Weights of a small model that answers yes/no questions on an image's attributes: 8700 steps.
Rows from block 4 of the image encoder of a small model that answers yes/no questions on an image's attributes, named by matrix and row number. Rows with one number belong to one neuron. Each number is 128 + 24 x the weight over its row's rms, rounded and kept within 0 to 255. All counts start at 0.
After each neuron's rows are labels from the 100 images, of 14976, where the neuron reaches its highest value: "top examples" is what is common among them. Only what is clearly more common there than usual is listed. The data: telescope images of galaxies (Galaxy Zoo DECaLS). In brackets: how many of the 100, against the usual share in percent.
# fc1: MLP up (encoder.blocks.4.mlp.fc1.weight, 768x128), inputs 43-85
# fc2: MLP down (encoder.blocks.4.mlp.fc2.weight, 128x768, transposed), outputs 43-85

fc1.241 [135  99 120 135 108 129 114 127 124 163 107 151 111 128 139 130 141 125 111 108 146 124 134 133 142 158 126 146 130 139 137 107 136 144 140 154 115 107 159 137 159 171 112]
fc2.241 [156  96 121 162 107 139 147 137 144 118 146  83 133  89  98 143 129 116 106 116 151 138 100 145 137 122 108 127 104 135 101 121 111 125 139 122 129  93 106 112 114 127 157]
top examples: roundness: in between (66 vs 33.9)

fc1.140 [138 163 123  94  74 153 146 160 153 128 148 166 123  90 136 110 139 102 136 159 132 131 106 107 128  90 135  81 132 188  97 119 112  92 118 118 147 175  93 103 102 150 117]
fc2.140 [149 142 126 118 135 167 109  86 151 161  70 147 149 105 143  91 145 137  98 149 122 106 123  76 133 108 170 132 147 134  96 114 168 117  98 107 113 137 137 162 105 143 125]
top examples: edge-on disk: no (51 vs 24.7); bar: no (44 vs 12.9); spiral winding: tight (25 vs 6.8)

fc1.211 [139 121 163 133 120 126 130 142 122  94 129  86 122 129 117  97 138 127 107 123 102 143 117 102 109  93 117 159 104 134 141 112 145 127  42 137  98 137 126 160 119 115 107]
fc2.211 [154 123 131 133 122 120 144 141 100 112 137 137 143 109 103 144 187 143 130 101 114 116 120 123 149 123 104  95 135 127 149 121 124 161 130  75  90 106 124 143 120 130 133]
top examples: roundness: in between (67 vs 33.9)

fc1.157 [160 170 142 129 114 123 143 130  69 150 125 162 126 157 132 115 121 131 118 160 113 142 124 150 116 132 150  98 128 119 116 122 112 109 147 104 115 107  76 160 116 122  97]
fc2.157 [128 121 104 107 141 130 123 150 149 128 142 171 138 123 135 121 106 124 130 109 101 135  93 169 152 110 165 164 130 140 123 126  85  93 174 132 109 124 107 123 166 114 100]
top examples: roundness: in between (65 vs 33.9)

fc1.508 [145 104 136 152 122  99 112 106 135 120 146 126 161 118 171 113 158 145 123 144 120 116 108 119 127  84 110  98 142 139 132 149 144 113 158 121 156 133 125 169 138 153 147]
fc2.508 [121 153 155 119 141 165  99 119 152 111 120 187  92 142 133 103 132 156 152 105 131 130 150 158 148 143 123 180 126 135  87 120 135 145 119 135  67 122 160 112 148 118 101]
top examples: shape: featured or disk (88 vs 30.4); edge-on disk: no (87 vs 24.7); spiral arms: yes (74 vs 18.8)

fc1.629 [109 142 147  74 128 166  87 104 106 108 132 134 175 130 200 155 140 114 117  94  86  92 141 121 141 106  84 141  77 156 146 115  94 134 109 114 129 106 118 103 105 126 185]
fc2.629 [175 139 140 111 124 163 100 145 148 107 161 110 124 115 137 134 132 133 108 132 175 124 107 145 145 132 163 107 141  35  76 134 147 131 105  75 146  93 122 102 119 112 128]
top examples: bar: no (40 vs 12.9); spiral winding: tight (32 vs 6.8)

fc1.95 [138 132 113  75 118 158  93 133 166 124 168 169 148 107 158 122 102 108 106 125 148 126 132  89 133 113  94 128 107 124 113 136 147 114  64 106 140 125 162 124 127 100 111]
fc2.95 [120 116 102 114 142 172 163 155 101 129 137 144 110 141 159 101 144 139 147 149 134 103 132 177 148 127 102 159 118 155  98 141 148  86 121  74 153 108  72  84 152 126 154]
top examples: roundness: round (71 vs 20.3)

fc1.307 [152 143 129 141 170 141  98 123 120 116 122 148 116 129 111 145 147 116 136 128 139 184 137 137 121 154 141 160 140 118 113 158 110 148  86 133 149 171 129 144  92  84 108]
fc2.307 [124 141 166 131 100 105 147  96 146 141 141  96 121 146  97 109 129 128 134 136 100 124  90 115  94 139 117 131 162 166 123 103 125 155 134 112 172 122 174 151 117 133 170]
top examples: bar: no (32 vs 12.9)

fc1.299 [157 109 119 103 153 145 123 119 145 150 170  80 111 142 126 120  98 134 128 131 106 173 108 156 146 147 112 150 142 181 142 121 126 131 104 109 142  67 100 129 135 154 126]
fc2.299 [140 150 137 136 155 232 127 123 142 127  90 144 111 130 117 114 131 131 160 128 145 164 128 113 119 139  84 138 162  94 154 117 126 146 127 102 119 134 112  87 144 170 172]
top examples: roundness: round (66 vs 20.3)

fc1.579 [163 186 122 132 131 136 125 150 141 149 114 150 101 160 127 166 143 131 134 128 132 151 141 139 109 118 105 104  92 164 180 100 165 129 131 103 105  92 140 130 136  64 120]
fc2.579 [127 143 136 106 134 124 112 108 128 135  91 120 102 156 148 124 144 126 161 130  89 117 103 135 131 139 144 168 155 131 100  97  89 113 101 139  96 106 147 139 136 121 106]
top examples: bar: no (32 vs 12.9)

fc1.93 [129 168 123 102  90 126 143 108 130 140 124 154 170  94 143 135  91 121 129 188 147 149 112 102 160 167 110 173 126 144 133  91 117 153 110 110 126 142 151 119  71  82 148]
fc2.93 [111 139 101 166 107 131 145 128 118 102 145 125 185 155 117 114 154 155 106 142 137 103 110 158  89  97 113 112 133 136 150 123 168 162 160 158  74  83 113 144 116 122 155]
top examples: roundness: round (69 vs 20.3)

fc1.327 [108 116 146  91 122 101  97 149 100 152 158 122 163  92 121 162 144 153 115 160 176 102 125 140 115 100 150 124 106 108 143 107 117 107 196 141  95 108  86 117 181 116 122]
fc2.327 [146 127 143 123 113 135 143 122 148 183 122 107 114 108 149 129 121 146 152 140 125 172 149 152 102 138 141 166 134 128 123 132 118 102 142 100 135  66 124 166  93 149 143]
top examples: bar: no (33 vs 12.9)

fc1.745 [115 104 152  80  63 146 140 132 137 156  90 130 122 115 117  78  87 151 178 151 128 146  97 126 149 153 114 124 153 108 113 116 153 104 162 115 130 105 157 140 132 157 104]
fc2.745 [132  81 152 103 130 118 104  87 137 137 104 112 111 156 130  91 124 141  81 117 117 148 108 133 123 147 144  95 102 140 154 107 131 117 101  78  77 123 134 133 141  86  99]
top examples: bar: no (34 vs 12.9)

fc1.596 [161 116 146 139 131 100 138 116 138 132 118 114  91 101 128 159 103 121 129  97 123 145 128  92 137 160 123 136 109 104 139 118 123 144 166 128  92 127 126  93 132  97 163]
fc2.596 [170 104 152 141 135 127  98 131  81 145 175 177 135 107 192 142 132 137 170 161 156  80 102  91 170 100 138 128 133 116 113 122 140 149 140 143 127 118 136 123 111 129  79]
top examples: shape: featured or disk (70 vs 30.4); edge-on disk: no (66 vs 24.7); spiral arms: yes (54 vs 18.8)

fc1.151 [109 156 122 154 150 116 113 102  93 133 156 135 140 132 107 162 144 101 107 107 116 128 135 124 150 119 171 130 152 155 115 126 113 186  79 124 171 140 118 108 182 105 100]
fc2.151 [ 77 129 130 156 107 111 106 156 140 146 133 126 128 117 151 132 103 128 135 115 116 125 118 116 126  73 106  83 132 137 119  84  97 188  91 129 133  85 104 150 150 127 101]
top examples: roundness: round (46 vs 20.3)

fc1.532 [144  84 109 109 148 130 152  89 149 119  87 135 117 173 167 131 118 141 109 137 118 145 105  96 114 131 172 131 117 127 137  96 136 167 103 120 100 105 125  96 125 120 115]
fc2.532 [134  93 123 106 152 127 156 121 107 136 123 136 116 125 169 104 139 144 143 111 178 143 148  80 140 112 154 157 180 174 104 137 160 134 154 124 111 131 146  99 133 152 135]
top examples: roundness: in between (69 vs 33.9)

fc1.253 [135 140 139 107 155 181  98 142  97 123 137 163 136 134  83 139 169  70 124 121 113 160 143 159 160 112 110 123 117 125 113 156 120  98 131  55 155 185 143 112 136 135 113]
fc2.253 [118 119  66 154 119  90 124 148  67 135 135 142 135 150 129 118 111 138 101 148 116 116 110 144 106 123 111  73 125 145 105 150 185  95  76 141 114 136 139 140  98 123 151]
top examples: bar: no (31 vs 12.9)

fc1.76 [151 125  96 124  98 133 156 127 105 116  96  98 107 111 132 102 102 143 121 143 136  99 115 144 129 110 128 148 159 112  91 131 162 150 112 124 123 104 136 100 144 146 125]
fc2.76 [112 111 127 125 141  99 108 121  90 121  91 146 152 165  76 179 121 151 125 114 154 156 110 139 118  99 157 107 157  99 149 136 106 131 128 127 121 145 108 128 121 105 152]
top examples: roundness: cigar-shaped (31 vs 8.1)

fc1.600 [133 143 156 136 150 106 132 120 126 154 146 164 146 120  86  80 123 115 126 134 101 146 168 123 142 188 117 128 107 119 141 136 132 161 156 112 128 124 121 147 111 167 124]
fc2.600 [168 140 175 120 160  94 138 124 165  65 164 124 127 130  98  78 114 163 129 113  99 127 105 154 167 148 118 153 124 132 159 132 167 169 148 111 151 168 151 110 136  76 115]
top examples: merging: merger (28 vs 2)

fc1.473 [111 135 134  99 119 132 133 158 109 117 141 134 137 141 100 143 135 114 136 136 127 116 116 173 123 139 112 101  97 134  98 162 112 134 109  87 155 159 159 134 104 142 163]
fc2.473 [138 112 148 116 129 155 142  91 134 127 152 114 144  97 137 132 169  67 107 137 144 120 173 146 113 118 107  74 118 124  92 127 156 110 167 129 124 139 133 127  90 146 112]
top examples: edge-on disk: no (87 vs 24.7); shape: featured or disk (87 vs 30.4); spiral arms: yes (83 vs 18.8)

fc1.320 [137 158 127 153 154 143 152 117  79 181 155 116 140 107 121  94 104 124 111 144 157 170 118  98  79 159  92 160  96 127 135 104 141 120 152 122  90 166 134 142 149 106 159]
fc2.320 [169 147  72 154 112 100 149 138 159 138 117 108 163 141 141 124 148 178 125 132 173 137 137 157 141 173 123 116 132 106 150 134 171 148 111  99  79 132 128 128  91  98 100]
top examples: roundness: cigar-shaped (51 vs 8.1); edge-on disk: yes (35 vs 5.2)

fc1.325 [ 78 115 127 160 114 169  98 172 151  84 106 104 146 135 158 116 117  88 145 145 152 145 134 114 157 142 109 154 125 144 134 138 132 107 132 105 112  82 103 162 159 158 131]
fc2.325 [ 83 161 121 159 147 107 151 134 117 136 142 107 144 144 141 131 164 112 160 122  48 122  83 130 163 106 121 167 104 158 129 123 133 130  79 110 125 139 100 139  98 103 157]
top examples: edge-on disk: no (87 vs 24.7); spiral arms: yes (78 vs 18.8); spiral winding: tight (55 vs 6.8)

fc1.145 [ 68 129  79  90 135 109 167 157 140 126 106 184 124 111  95 138 121 133 119 156 102 167 116 122 130 103 117 138 127 160 123 111 118 160  90 137 111 134 125 182 115 180 110]
fc2.145 [ 51 142 121 128 136 109  93 142  98 129 133 141 119 141 114 127 138 106 126 115 146 129 114 154 138 114 130 126 155 132 110 158  99 121 146 102  83 106 111 119 135 122 126]
top examples: edge-on disk: yes (28 vs 5.2)

fc1.69 [125 151 175 119 120 142  91 158 172 130 128 117 143 117 188  87 173  69 120 142 125 153 130 113 152 111 146 109 126 116 120 108  73 134 154 142 149 115 113 132 132 107 137]
fc2.69 [122  99 115 134 126 141 119 152 108 181 135 133 133 171 165 148  67  84 136 104 137  71 182 100 158  92 131 135 150 127 121 150 117 126 155 148 132 168 108 107 131 120 122]
top examples: bulge size: moderate (25 vs 6.6)

fc1.187 [102 183 140 133 128 172 124 177 171 138 150 177  89 110 113 144  97 126 100 164  94 125 150 120 117  91 100 117  98 115 140  95 107 128 164 159 145 139 129 122  92 138 123]
fc2.187 [165 113 118 137 143 135 153 140 150 159 156 163 139 125 155  88 104 155 130 152 110  93 169 124 145 124 123 114 141 160 110 150 144 108 113 139 155 133 137 163 105 120  55]
top examples: roundness: in between (62 vs 33.9)

fc1.642 [145 127 126 154 131 132 144  69 176 121  88 142 154 115 100 114 139 149 125 120 121 104  99 107 135 176 121 191 100 158 125 128 146 133 140 113 113 132  96 113 129 107 102]
fc2.642 [185 162 111 134 129 119 162 158 162 133 138 161 116 132 118 159 115 164 138 111 154 156 108 119 130 130 115 153 134 114  91 151 106 128 181 153 119  91 162 167 152  93 107]
top examples: roundness: round (62 vs 20.3)

fc1.375 [126 113 124 128 135 179 148 113 152 162 130 106 143 128 118 130 102 105 111 115 105 105 141 102 140 118  79 129 148 173  93 113 132 131 122 149 139 129 121 137  82 108  92]
fc2.375 [140 134 128 101 153 118 124 109 125 120 134 157 170  76 155 117 119 130 139 119 136  88 176  95 123 155 102  84 138 171 118 127  98 153 121 140 100 114 161 105 127 123 159]
top examples: edge-on disk: no (100 vs 24.7); shape: featured or disk (100 vs 30.4); spiral arms: yes (98 vs 18.8)

fc1.377 [109 113  99 157 124 120  90 104 130 122  87 171 113 157 173 113  99 101 126  62 140 125 111  82 127 118 135 155 103 112 163 129 104  98 115 119 133 108 146  74 154 141 109]
fc2.377 [157 108 137  90 104  63 123 120 133 145 123 150 125 152 120 122 136 106 104 144 123 102 142 131 138 118 165 125 144 137 126 130 173 130 127 129 132 174 163 163 117 155 142]
top examples: roundness: cigar-shaped (49 vs 8.1); edge-on disk: yes (47 vs 5.2)

fc1.407 [143 124 137 166 109 144 172 168 141 111 114 142 130 150 150 109 149 138 104 115  79 115 131 197 105 113 133 131 124  89 131 143 119 130 159 128 155  97 138 116 121  95 133]
fc2.407 [131 143 156 146 129 149 127 106 154 169 158 155 110  92 130 113 151 118 135 124 134 137  98 126 126 138 149 174 127 140 149 114 114 131 115 162 165 172 118 146 142 138 145]
top examples: edge-on disk: no (91 vs 24.7); shape: featured or disk (91 vs 30.4); bulge size: moderate (43 vs 6.6)

fc1.518 [172 145 118 174 142 161 124 116 123 151 102 160 116 139 144 130  82 154 146 141 145 102  99 162 114  94  94 107 124 175 103 102 113  85 136 140  93 144 101 119 110 128 129]
fc2.518 [112 111 130 133 102 135 133 163 114 114 112 129 161 140 156 148 106 115  78 140 139 118 159  93 142 138 120 127 105 131 167 124  96 135 125  70 114 104 151 103 136 142 131]
top examples: spiral arms: yes (39 vs 18.8); bar: no (31 vs 12.9)

fc1.340 [134 105 115 121  76 109 119 123 155 133 150  92 102 105 114 112 119 112  97 101 120 125 145 133 131  92 133 135 130 106 154  97 133 105 149 102 104 113 169 132 146 139 100]
fc2.340 [139  98 118 119 124  85 142 106  99 142 151 132 128 123 119 155  94 140 114 181  85 114 107 137 105 139  93 142 139 161 131 110 135 134 124 118 164 141 172 122 167 149 148]
top examples: bulge size: moderate (28 vs 6.6)

fc1.604 [128 152 132 122 112 144 103 177 120 119  86 109 146  88  70 161 112 164 148 165 140 158 119  99  82 122  95 118 159 134 151 148  91  91 124 106 149  94 122  99 135 139 106]
fc2.604 [136 117 145 104 171 125 144 149  97 119 102 113 115 135 104 155 123 106  72 119  96 130 119 112 117 116 174 141 133 142 116 168 140 155 118 108  77 158 137 167 137 155 131]
top examples: shape: featured or disk (68 vs 30.4); edge-on disk: no (66 vs 24.7); spiral arms: yes (55 vs 18.8)

fc1.189 [137 147  91 132 119 147  87 122  74 161 116 127 155 106 121 121 119 119 136 149 126  82 103 145 101 141 130 118  92 170 169 103 164 144  87 125  91 114 137  74 119  97 113]
fc2.189 [148 127 103 117 162 105 153 105  88 128 151  98 113 112 127 121 104 121 101 146 135  92 117 133 123 109 100 101 135  98  96 158 165 132 151 108 129 113 102 169 146 106 123]
top examples: roundness: round (70 vs 20.3)

fc1.32 [148 160 118  64 125 145 131 117 153 123 140 141 104  95 107 125 139 139 144 126 152 115 173 159  75 140 129 145 142 117 141 141 123 151 105 134  83 155 107 155 165 113  98]
fc2.32 [105 103 157 108 141 164 137 170 144  91 121 108 107 147 163 158 133 138 138 124  76 162 129 151 158  54 130 108 122  75 117 165 104 139 111 144 117 160 117 105 130 148  97]
top examples: spiral winding: tight (25 vs 6.8)

fc1.348 [127 126 175 122 120 152 142 175  84 139 156 135 126 151 123 127  98 154 123 145 118 168 136 118  95 123 124 112 142 144 138 144 113 104 151 131 108 178 115 139 154 108 153]
fc2.348 [162 120 105 101 126 119 117 158 126 113 138 109  79 118 100 130 122 165 106 134 134  73 123  86 139 168 125 118 131  55 132 126 119 138 125 108 131 152 114 129 126 160  84]
top examples: roundness: round (57 vs 20.3)

fc1.315 [141 128 109 145 109 130 129 173  98 158 132 142 111  86 144  57 187 128 115 153 111 158 129 170 115 124 167 188 158 125 171 126 124 169 108 127 130 107 130 121 146 112 132]
fc2.315 [123 145 103 135 148 127  48 121 137 112 123 113  92  89 146 116 121 141 126 123 146 164 118 127 115 142 160 167  94  87 144 170 161 116 142 112 155 107 176 112 118 128 127]
top examples: roundness: cigar-shaped (53 vs 8.1); edge-on disk: yes (43 vs 5.2)

fc1.554 [116 152 123 145 140 112 149 116 115 123  86 143 128 143 155 149 147 154  67 122 148 102 154  99 160 143 163 107 149 166 117 116 121  97 142 130 128 160 116 133 150 132  90]
fc2.554 [164 134 174 132  89 137  91 149  78 127 110 172  83 117 153 170 125 173 120 144 144 159 103 158 155 136 122 117 152  96 145 102 140 119 133 140 164 158 145 155 123 140 123]
top examples: edge-on disk: yes (31 vs 5.2); roundness: cigar-shaped (25 vs 8.1)

fc1.696 [187 117 119 149 148 119  84 157  89 147 146 119 140 126 167 109 166 133 125 116 127 118 139  97 186 151 146 138 135 106 160 173 152 169 145  90 146 125 151 146 146  88 129]
fc2.696 [178 125 121 231 155 149 120 133 116 128 156 127 110 104 106 163 130 123 147 122 131  92 156 100 148 140 110 145  78 111 152 122 109 105 112 127 128 147 132 153 152 111 106]
top examples: merging: merger (26 vs 2)

fc1.514 [116 103 136 123 100 134  95 123  99 175 119 165 115 131 154 138 102 114 123 158 144 118 119 103  68 167 122  93 130 146 122 114 137 123 138 101 163 106 135 175  68 109 117]
fc2.514 [ 76 115 120 138 135 112 172 182 153 147 121 171 156  78 141 124  74 145 155 117 162 108 169 114 134 135 129 138  90 130 162 117 113 112 145 143 142 101 133 128  96 168 157]
top examples: edge-on disk: no (56 vs 24.7); bar: no (38 vs 12.9)

fc1.45 [128 150 130 136 120 155 133  98 137  96 116 129 132 114 141 174 127 114 142 160 133 136 132 142 120 128 161 145  73 117 125 145 101 118 166 157  66  86 131 110 129 146 120]
fc2.45 [146 145 143  90  95 147 126 116 127  98 151 161 133 131 136 126 167 115  79 121 110 119 106 169 131 138 148 129 107 148 154 120 114 149  89  84 135 151 140  71 167 123 102]
top examples: edge-on disk: no (97 vs 24.7); shape: featured or disk (97 vs 30.4); spiral arms: yes (79 vs 18.8)

fc1.9 [120 102 132  84 119 134 131 137 128 147 145 122 127 144 155  98 135 166 136 112 137 162 159  99 132 106 123 147 133 129 125 149  94 135 157  97 107 133 144 125 177 102 105]
fc2.9 [100 104  89 127 162  97 116 113 147 150 125 134 120 121  93 142 144 144 109 126  95 118 157 127 146 131  91 129  86  92 181 158  63 128  97 117 138 138 121 100 164 122 154]
top examples: roundness: in between (70 vs 33.9)

fc1.238 [122 152 177 152 146 108 109 122 165 104 101 110 133 106 110 134  77 118  88 103 176 150 113 121  90 125 167 113 149 152 127 115 135 167 100  99 153 112  85 155 114 133 164]
fc2.238 [119 137  99 113 181 119 101 136 119 115 108 108 146 137 152 147 118 121 148 109 118  85 149 110 142 151 133 143 162 112 130 112 105 104 163 145 122  99 156 136  92 134 123]
top examples: edge-on disk: no (53 vs 24.7); bar: no (31 vs 12.9)

fc1.737 [ 96 120 120 126 117 138 122 137 164 160 101 154  75  80 129 145 131 139 136 140 175 113 152 123 128 135 122 135  99 123 142 128 108 126 124 106 143 142 113 135  91 111 129]
fc2.737 [166  94 163 156 115 130 109 148 143 133 179 110 119  73 124 143 116  92 146 131 135 102  98 143 114  95 150 136 190 109 154  85 113 125 122 120 172 127 149 160 127 112 134]
top examples: roundness: cigar-shaped (35 vs 8.1)

fc1.494 [ 90 114 142 119 120 117 113 129 137 165  95 115 117 135 124 171 140 109 161 108  99 123 135 123 139  91 135 137 128 134 120  97 106  99 165  96  97 162  96 133 129 132 187]
fc2.494 [143 165  90 154 155 109 117 147 162 122 116 139 128 159 141  76 133 143 160  75 126 101 150 150 135 145 118 105 141  95 133 112 136 145 105 147 140  81 122 103 122 103 103]
top examples: bar: no (32 vs 12.9)

fc1.173 [172 153  91 111 161 125 164 183 123 115 101 127 134 149 149 112 139 148 131 111 125 149 128 112 111 123 116 135  95 108 139 154 112 166 124 160  94 104 108 111 150  77 126]
fc2.173 [122 153 126  76 128  89 120 145 177 153 148 130 144 109 144 122 170 129  92 156 101 118 109 173 109 106 105 112 153 173 157 140 102 124 125 118 151 129 191 161 153  92 119]
top examples: roundness: cigar-shaped (27 vs 8.1)

fc1.363 [159 112 146 116 155 132 100  99 111 121 149 131 103 104 100 112  94 107 113 171 140 114 120 146 156 152 166 126 102 109 128 119 133 141 141 133 156 101 131 108 121  72 154]
fc2.363 [111 142 170 116 161 141  83 107  80  70 154 138 144 117 112 158 112  84 133 146 157 131 133 123 145 129 128 202 120 145 129 114 123 101 138 151 108 144 145  81  90 141 157]
top examples: edge-on disk: no (93 vs 24.7); shape: featured or disk (93 vs 30.4); spiral arms: yes (69 vs 18.8)

fc1.439 [112 132 101 138 101 130 129 148 150  90 180 116 119  92 132  73 105 131 154 138 117 104 133 130 135 117 137 123 118 146  97  90 113 125 116 112  91 104 101  91 160 100 122]
fc2.439 [142 163 120  77 142 143 130 130 114 172 110 109 127 134 136 102 137 168 103 130 146 155 143  94 135 154 107 163 117 129 115 151 149 159 114 116 119 149 127 162 141 157 137]
top examples: roundness: round (61 vs 20.3)

fc1.634 [118 121 102 141 100 135 149 117 130 130 127 126 175 121 158  90  98 153  91 154 125 118 108 102 132 133 113 154 144  96 131 125 109  97 173 130  80 141 125 138 167 107 127]
fc2.634 [ 91  99 115 156 135 147 123 103 124 118 122 141  86 129 100 129 140 140 133 120 116  92 138 106  89 120  97  78  90 161 130 128 146 116 152 110 159  90 114 155 138 117 114]
top examples: edge-on disk: no (90 vs 24.7); spiral arms: yes (83 vs 18.8); bulge size: small (65 vs 7.2)

fc1.633 [126 123 128 132 152 145 160 124 138 127  82 151 117  77 103 131 119 150 118 155 100 123 130 108 101 112 126 117 127 155 160 131 129 114 114 114  98 150  96 109 155 171 116]
fc2.633 [154 132 112 129 105 103  96 179 129  96 142 153 111 126 147 146 147 101 145 129 171  98 135 111 139 161 159 178 168 135 108 119 114  87 133 143 114 142 143 148  92 105 162]
top examples: shape: featured or disk (68 vs 30.4); edge-on disk: no (52 vs 24.7); spiral arms: yes (50 vs 18.8)

fc1.373 [127 110 111 110 100 165 127 115 134 116 169 146 144 126 170 149 137 131 118 110 124 109 124 120 158 157 153 137  88 129 120 105 109 161  65 121 140 116 133  85  95  92 149]
fc2.373 [142 166 108 118 121  94 129 162 134 113 156 123 164  97 143 112 181 122  98 146 107 160 157 148 157 101 100 104 110 175 125  90 108 113  91 128 160  90  88 142 132 150 103]
top examples: spiral arms: yes (97 vs 18.8); edge-on disk: no (97 vs 24.7); shape: featured or disk (97 vs 30.4)

fc1.15 [124 158 137  97 174 139 107 151 156 161 135 121 175 116 153 132 112 154 112 126 148  78  95 101 128 157 157  85 149 120 112 143  86 132 146 104  98 104  98 152 111 160 142]
fc2.15 [128 127 161 101 104 172  76 134 120 131 145 138 119  91 131  93 105 156 148 100 138 126  73 126 109 147 148 129  80 147 121 180 117  97 171 149  98 117 130 123 163 147 150]
top examples: roundness: round (42 vs 20.3)

fc1.134 [138 150 120 131 125 149 134 178 137 107 136 150 132 110 149 115 127 145 125 124 113 164  70 139 118  93 178 136 101 100  87 143 143 164 120 131 152 124 125 104 158 102 133]
fc2.134 [159 104 138 119 122 122 121 135 141 125 142  77 167 112 139  98 105 126 147 148  70 139 168 100 100 139 140  53 118 130 102 141 150 136 166 111 121 145 138 147 131 107 131]
top examples: spiral arms: yes (39 vs 18.8); bar: no (30 vs 12.9); spiral winding: tight (29 vs 6.8)

fc1.50 [129 133 146 114 108 116  62 127 167 144 107 123  79 117 145 121 141  93  99  81 110 145 134 114 108 164 123 175 178 108 113 138 130 111 155 121 160 116  87 132  97 145 172]
fc2.50 [173 120 151 129 130 114 127 162 136 173 143  98 130  94 165 144 100 175  93 129 125 107 125 104 173 116  96  64 118 116 145 127 129 126 160 109 149 109 122 125 149 114 131]
top examples: roundness: cigar-shaped (37 vs 8.1)

fc1.573 [163  91 128 163 131 116 141 118 122  85 149 101 115 132  71 120 197 133 109 148 116 107 144 136 111 128 139  89 100 113 130 155 109 102 151 128  90 135 146 142 128 119 123]
fc2.573 [119 164 123 116 127 164 123  64 119 141 141 164 132 146 118 126 141 131  85 141 167 126 117 144 136  99 123 124 115 147 148 124 147 160  93 125 169  90 157 127 108 115 148]
top examples: spiral arms: yes (43 vs 18.8); spiral winding: tight (26 vs 6.8)

fc1.234 [139 122 104 129 114 167 127 126 112 104 121 151 125 142 152 156 110 124 104 154  76 120 145 104 108 138 107 111 153  68  94 148 107 133 142 133 107 101  94 182 136 159 126]
fc2.234 [112 132 158 123 117 111 141 117 114 121 166 140 117  86 128  95 165 130 119 146 112 123 102 151  95 147 109 117 124 176 138 173 133 150  70  68 123 114 162 119  91 107 114]
top examples: spiral arms: yes (89 vs 18.8); bulge size: small (64 vs 7.2); spiral winding: tight (61 vs 6.8)

fc1.443 [148 111 104 126 169 111 145 103 130 162 134 103 137 125 128  94 139 125 113 124 144 110 132 172 151 173 128 124 150 150 139 171 116 154 141 152  93 130 127 123  89 132 111]
fc2.443 [172 158 148 102 118 134 108 120 138 106 102 129 160 126 131 103 198 179 143 139 183 151 144 151 117 152 158 124 178  90 133 126 161 128 111  80 148 101 170 144  88 139 127]
top examples: edge-on disk: yes (40 vs 5.2)

fc1.27 [136 129 152 145  89 140 164 124 155 116 153 102 124 129 113  93 156  92 105  95 132 187 106 123 145 161 118  93 137  98  98 119 128  97 102 113 132 100 153 144 133 144 141]
fc2.27 [130 113 177 130 130 145 142 144 159 113 135 114 109 133 132 149 121 129 112  83  83 160 123  98 122 127 165 161 129 148 117 157 104 110 121 141 147  99 126 176 134 120 115]
top examples: roundness: in between (71 vs 33.9)

fc1.386 [129 139 139 126 144 142 153 128  91 138 115 109 123 149 159  86  98 114 121 125 112 147  74 105 140 112 123 108 148 140 135 106 112 157 144 147 106 120 152 169 166 164  82]
fc2.386 [ 53  71 138 117 139 164 155  98 128 133 134 148 141 108 124 115 110 141 100 114 117 146 131 150 133 146 111 134 125 142 139 127 133 111 125 151  95 139 140 152 121 121 122]
top examples: spiral arms: yes (39 vs 18.8)

fc1.212 [116 124 112 181 130 133 113 177 175 159  96 170  98 108 130 143 129 107 136 117 145 147 127 105 122 120 144 150 135 103 136 137 152 111 146 147 118 140 130  68 128  89 191]
fc2.212 [108 129 132  93 123 135 150 112 135 142 157 187 182  81 183 141 155 137 104 154 144 134  99 169 119  90 188 114 177 125 133 106 150 152 136 126 126 126 129 137  95 125 132]
top examples: roundness: cigar-shaped (49 vs 8.1); edge-on disk: yes (48 vs 5.2)

fc1.516 [ 93 157 112 149  87 156 143 164 156  97 144 144 134 126 108 152 109  98 123 161  60 114 153 140 142  76 123 106  88 120 120  99 142 139 157 148 126 117  93 164 144 144 147]
fc2.516 [114 109 123 180 165 135 101  96 133 138 156 126  40 110 162 120 107 108  76 113 154 162 127 150 117  85 153 110 147 115 130 115 115 106 114  87 136 147  87 165  98 127 110]
top examples: bar: no (32 vs 12.9)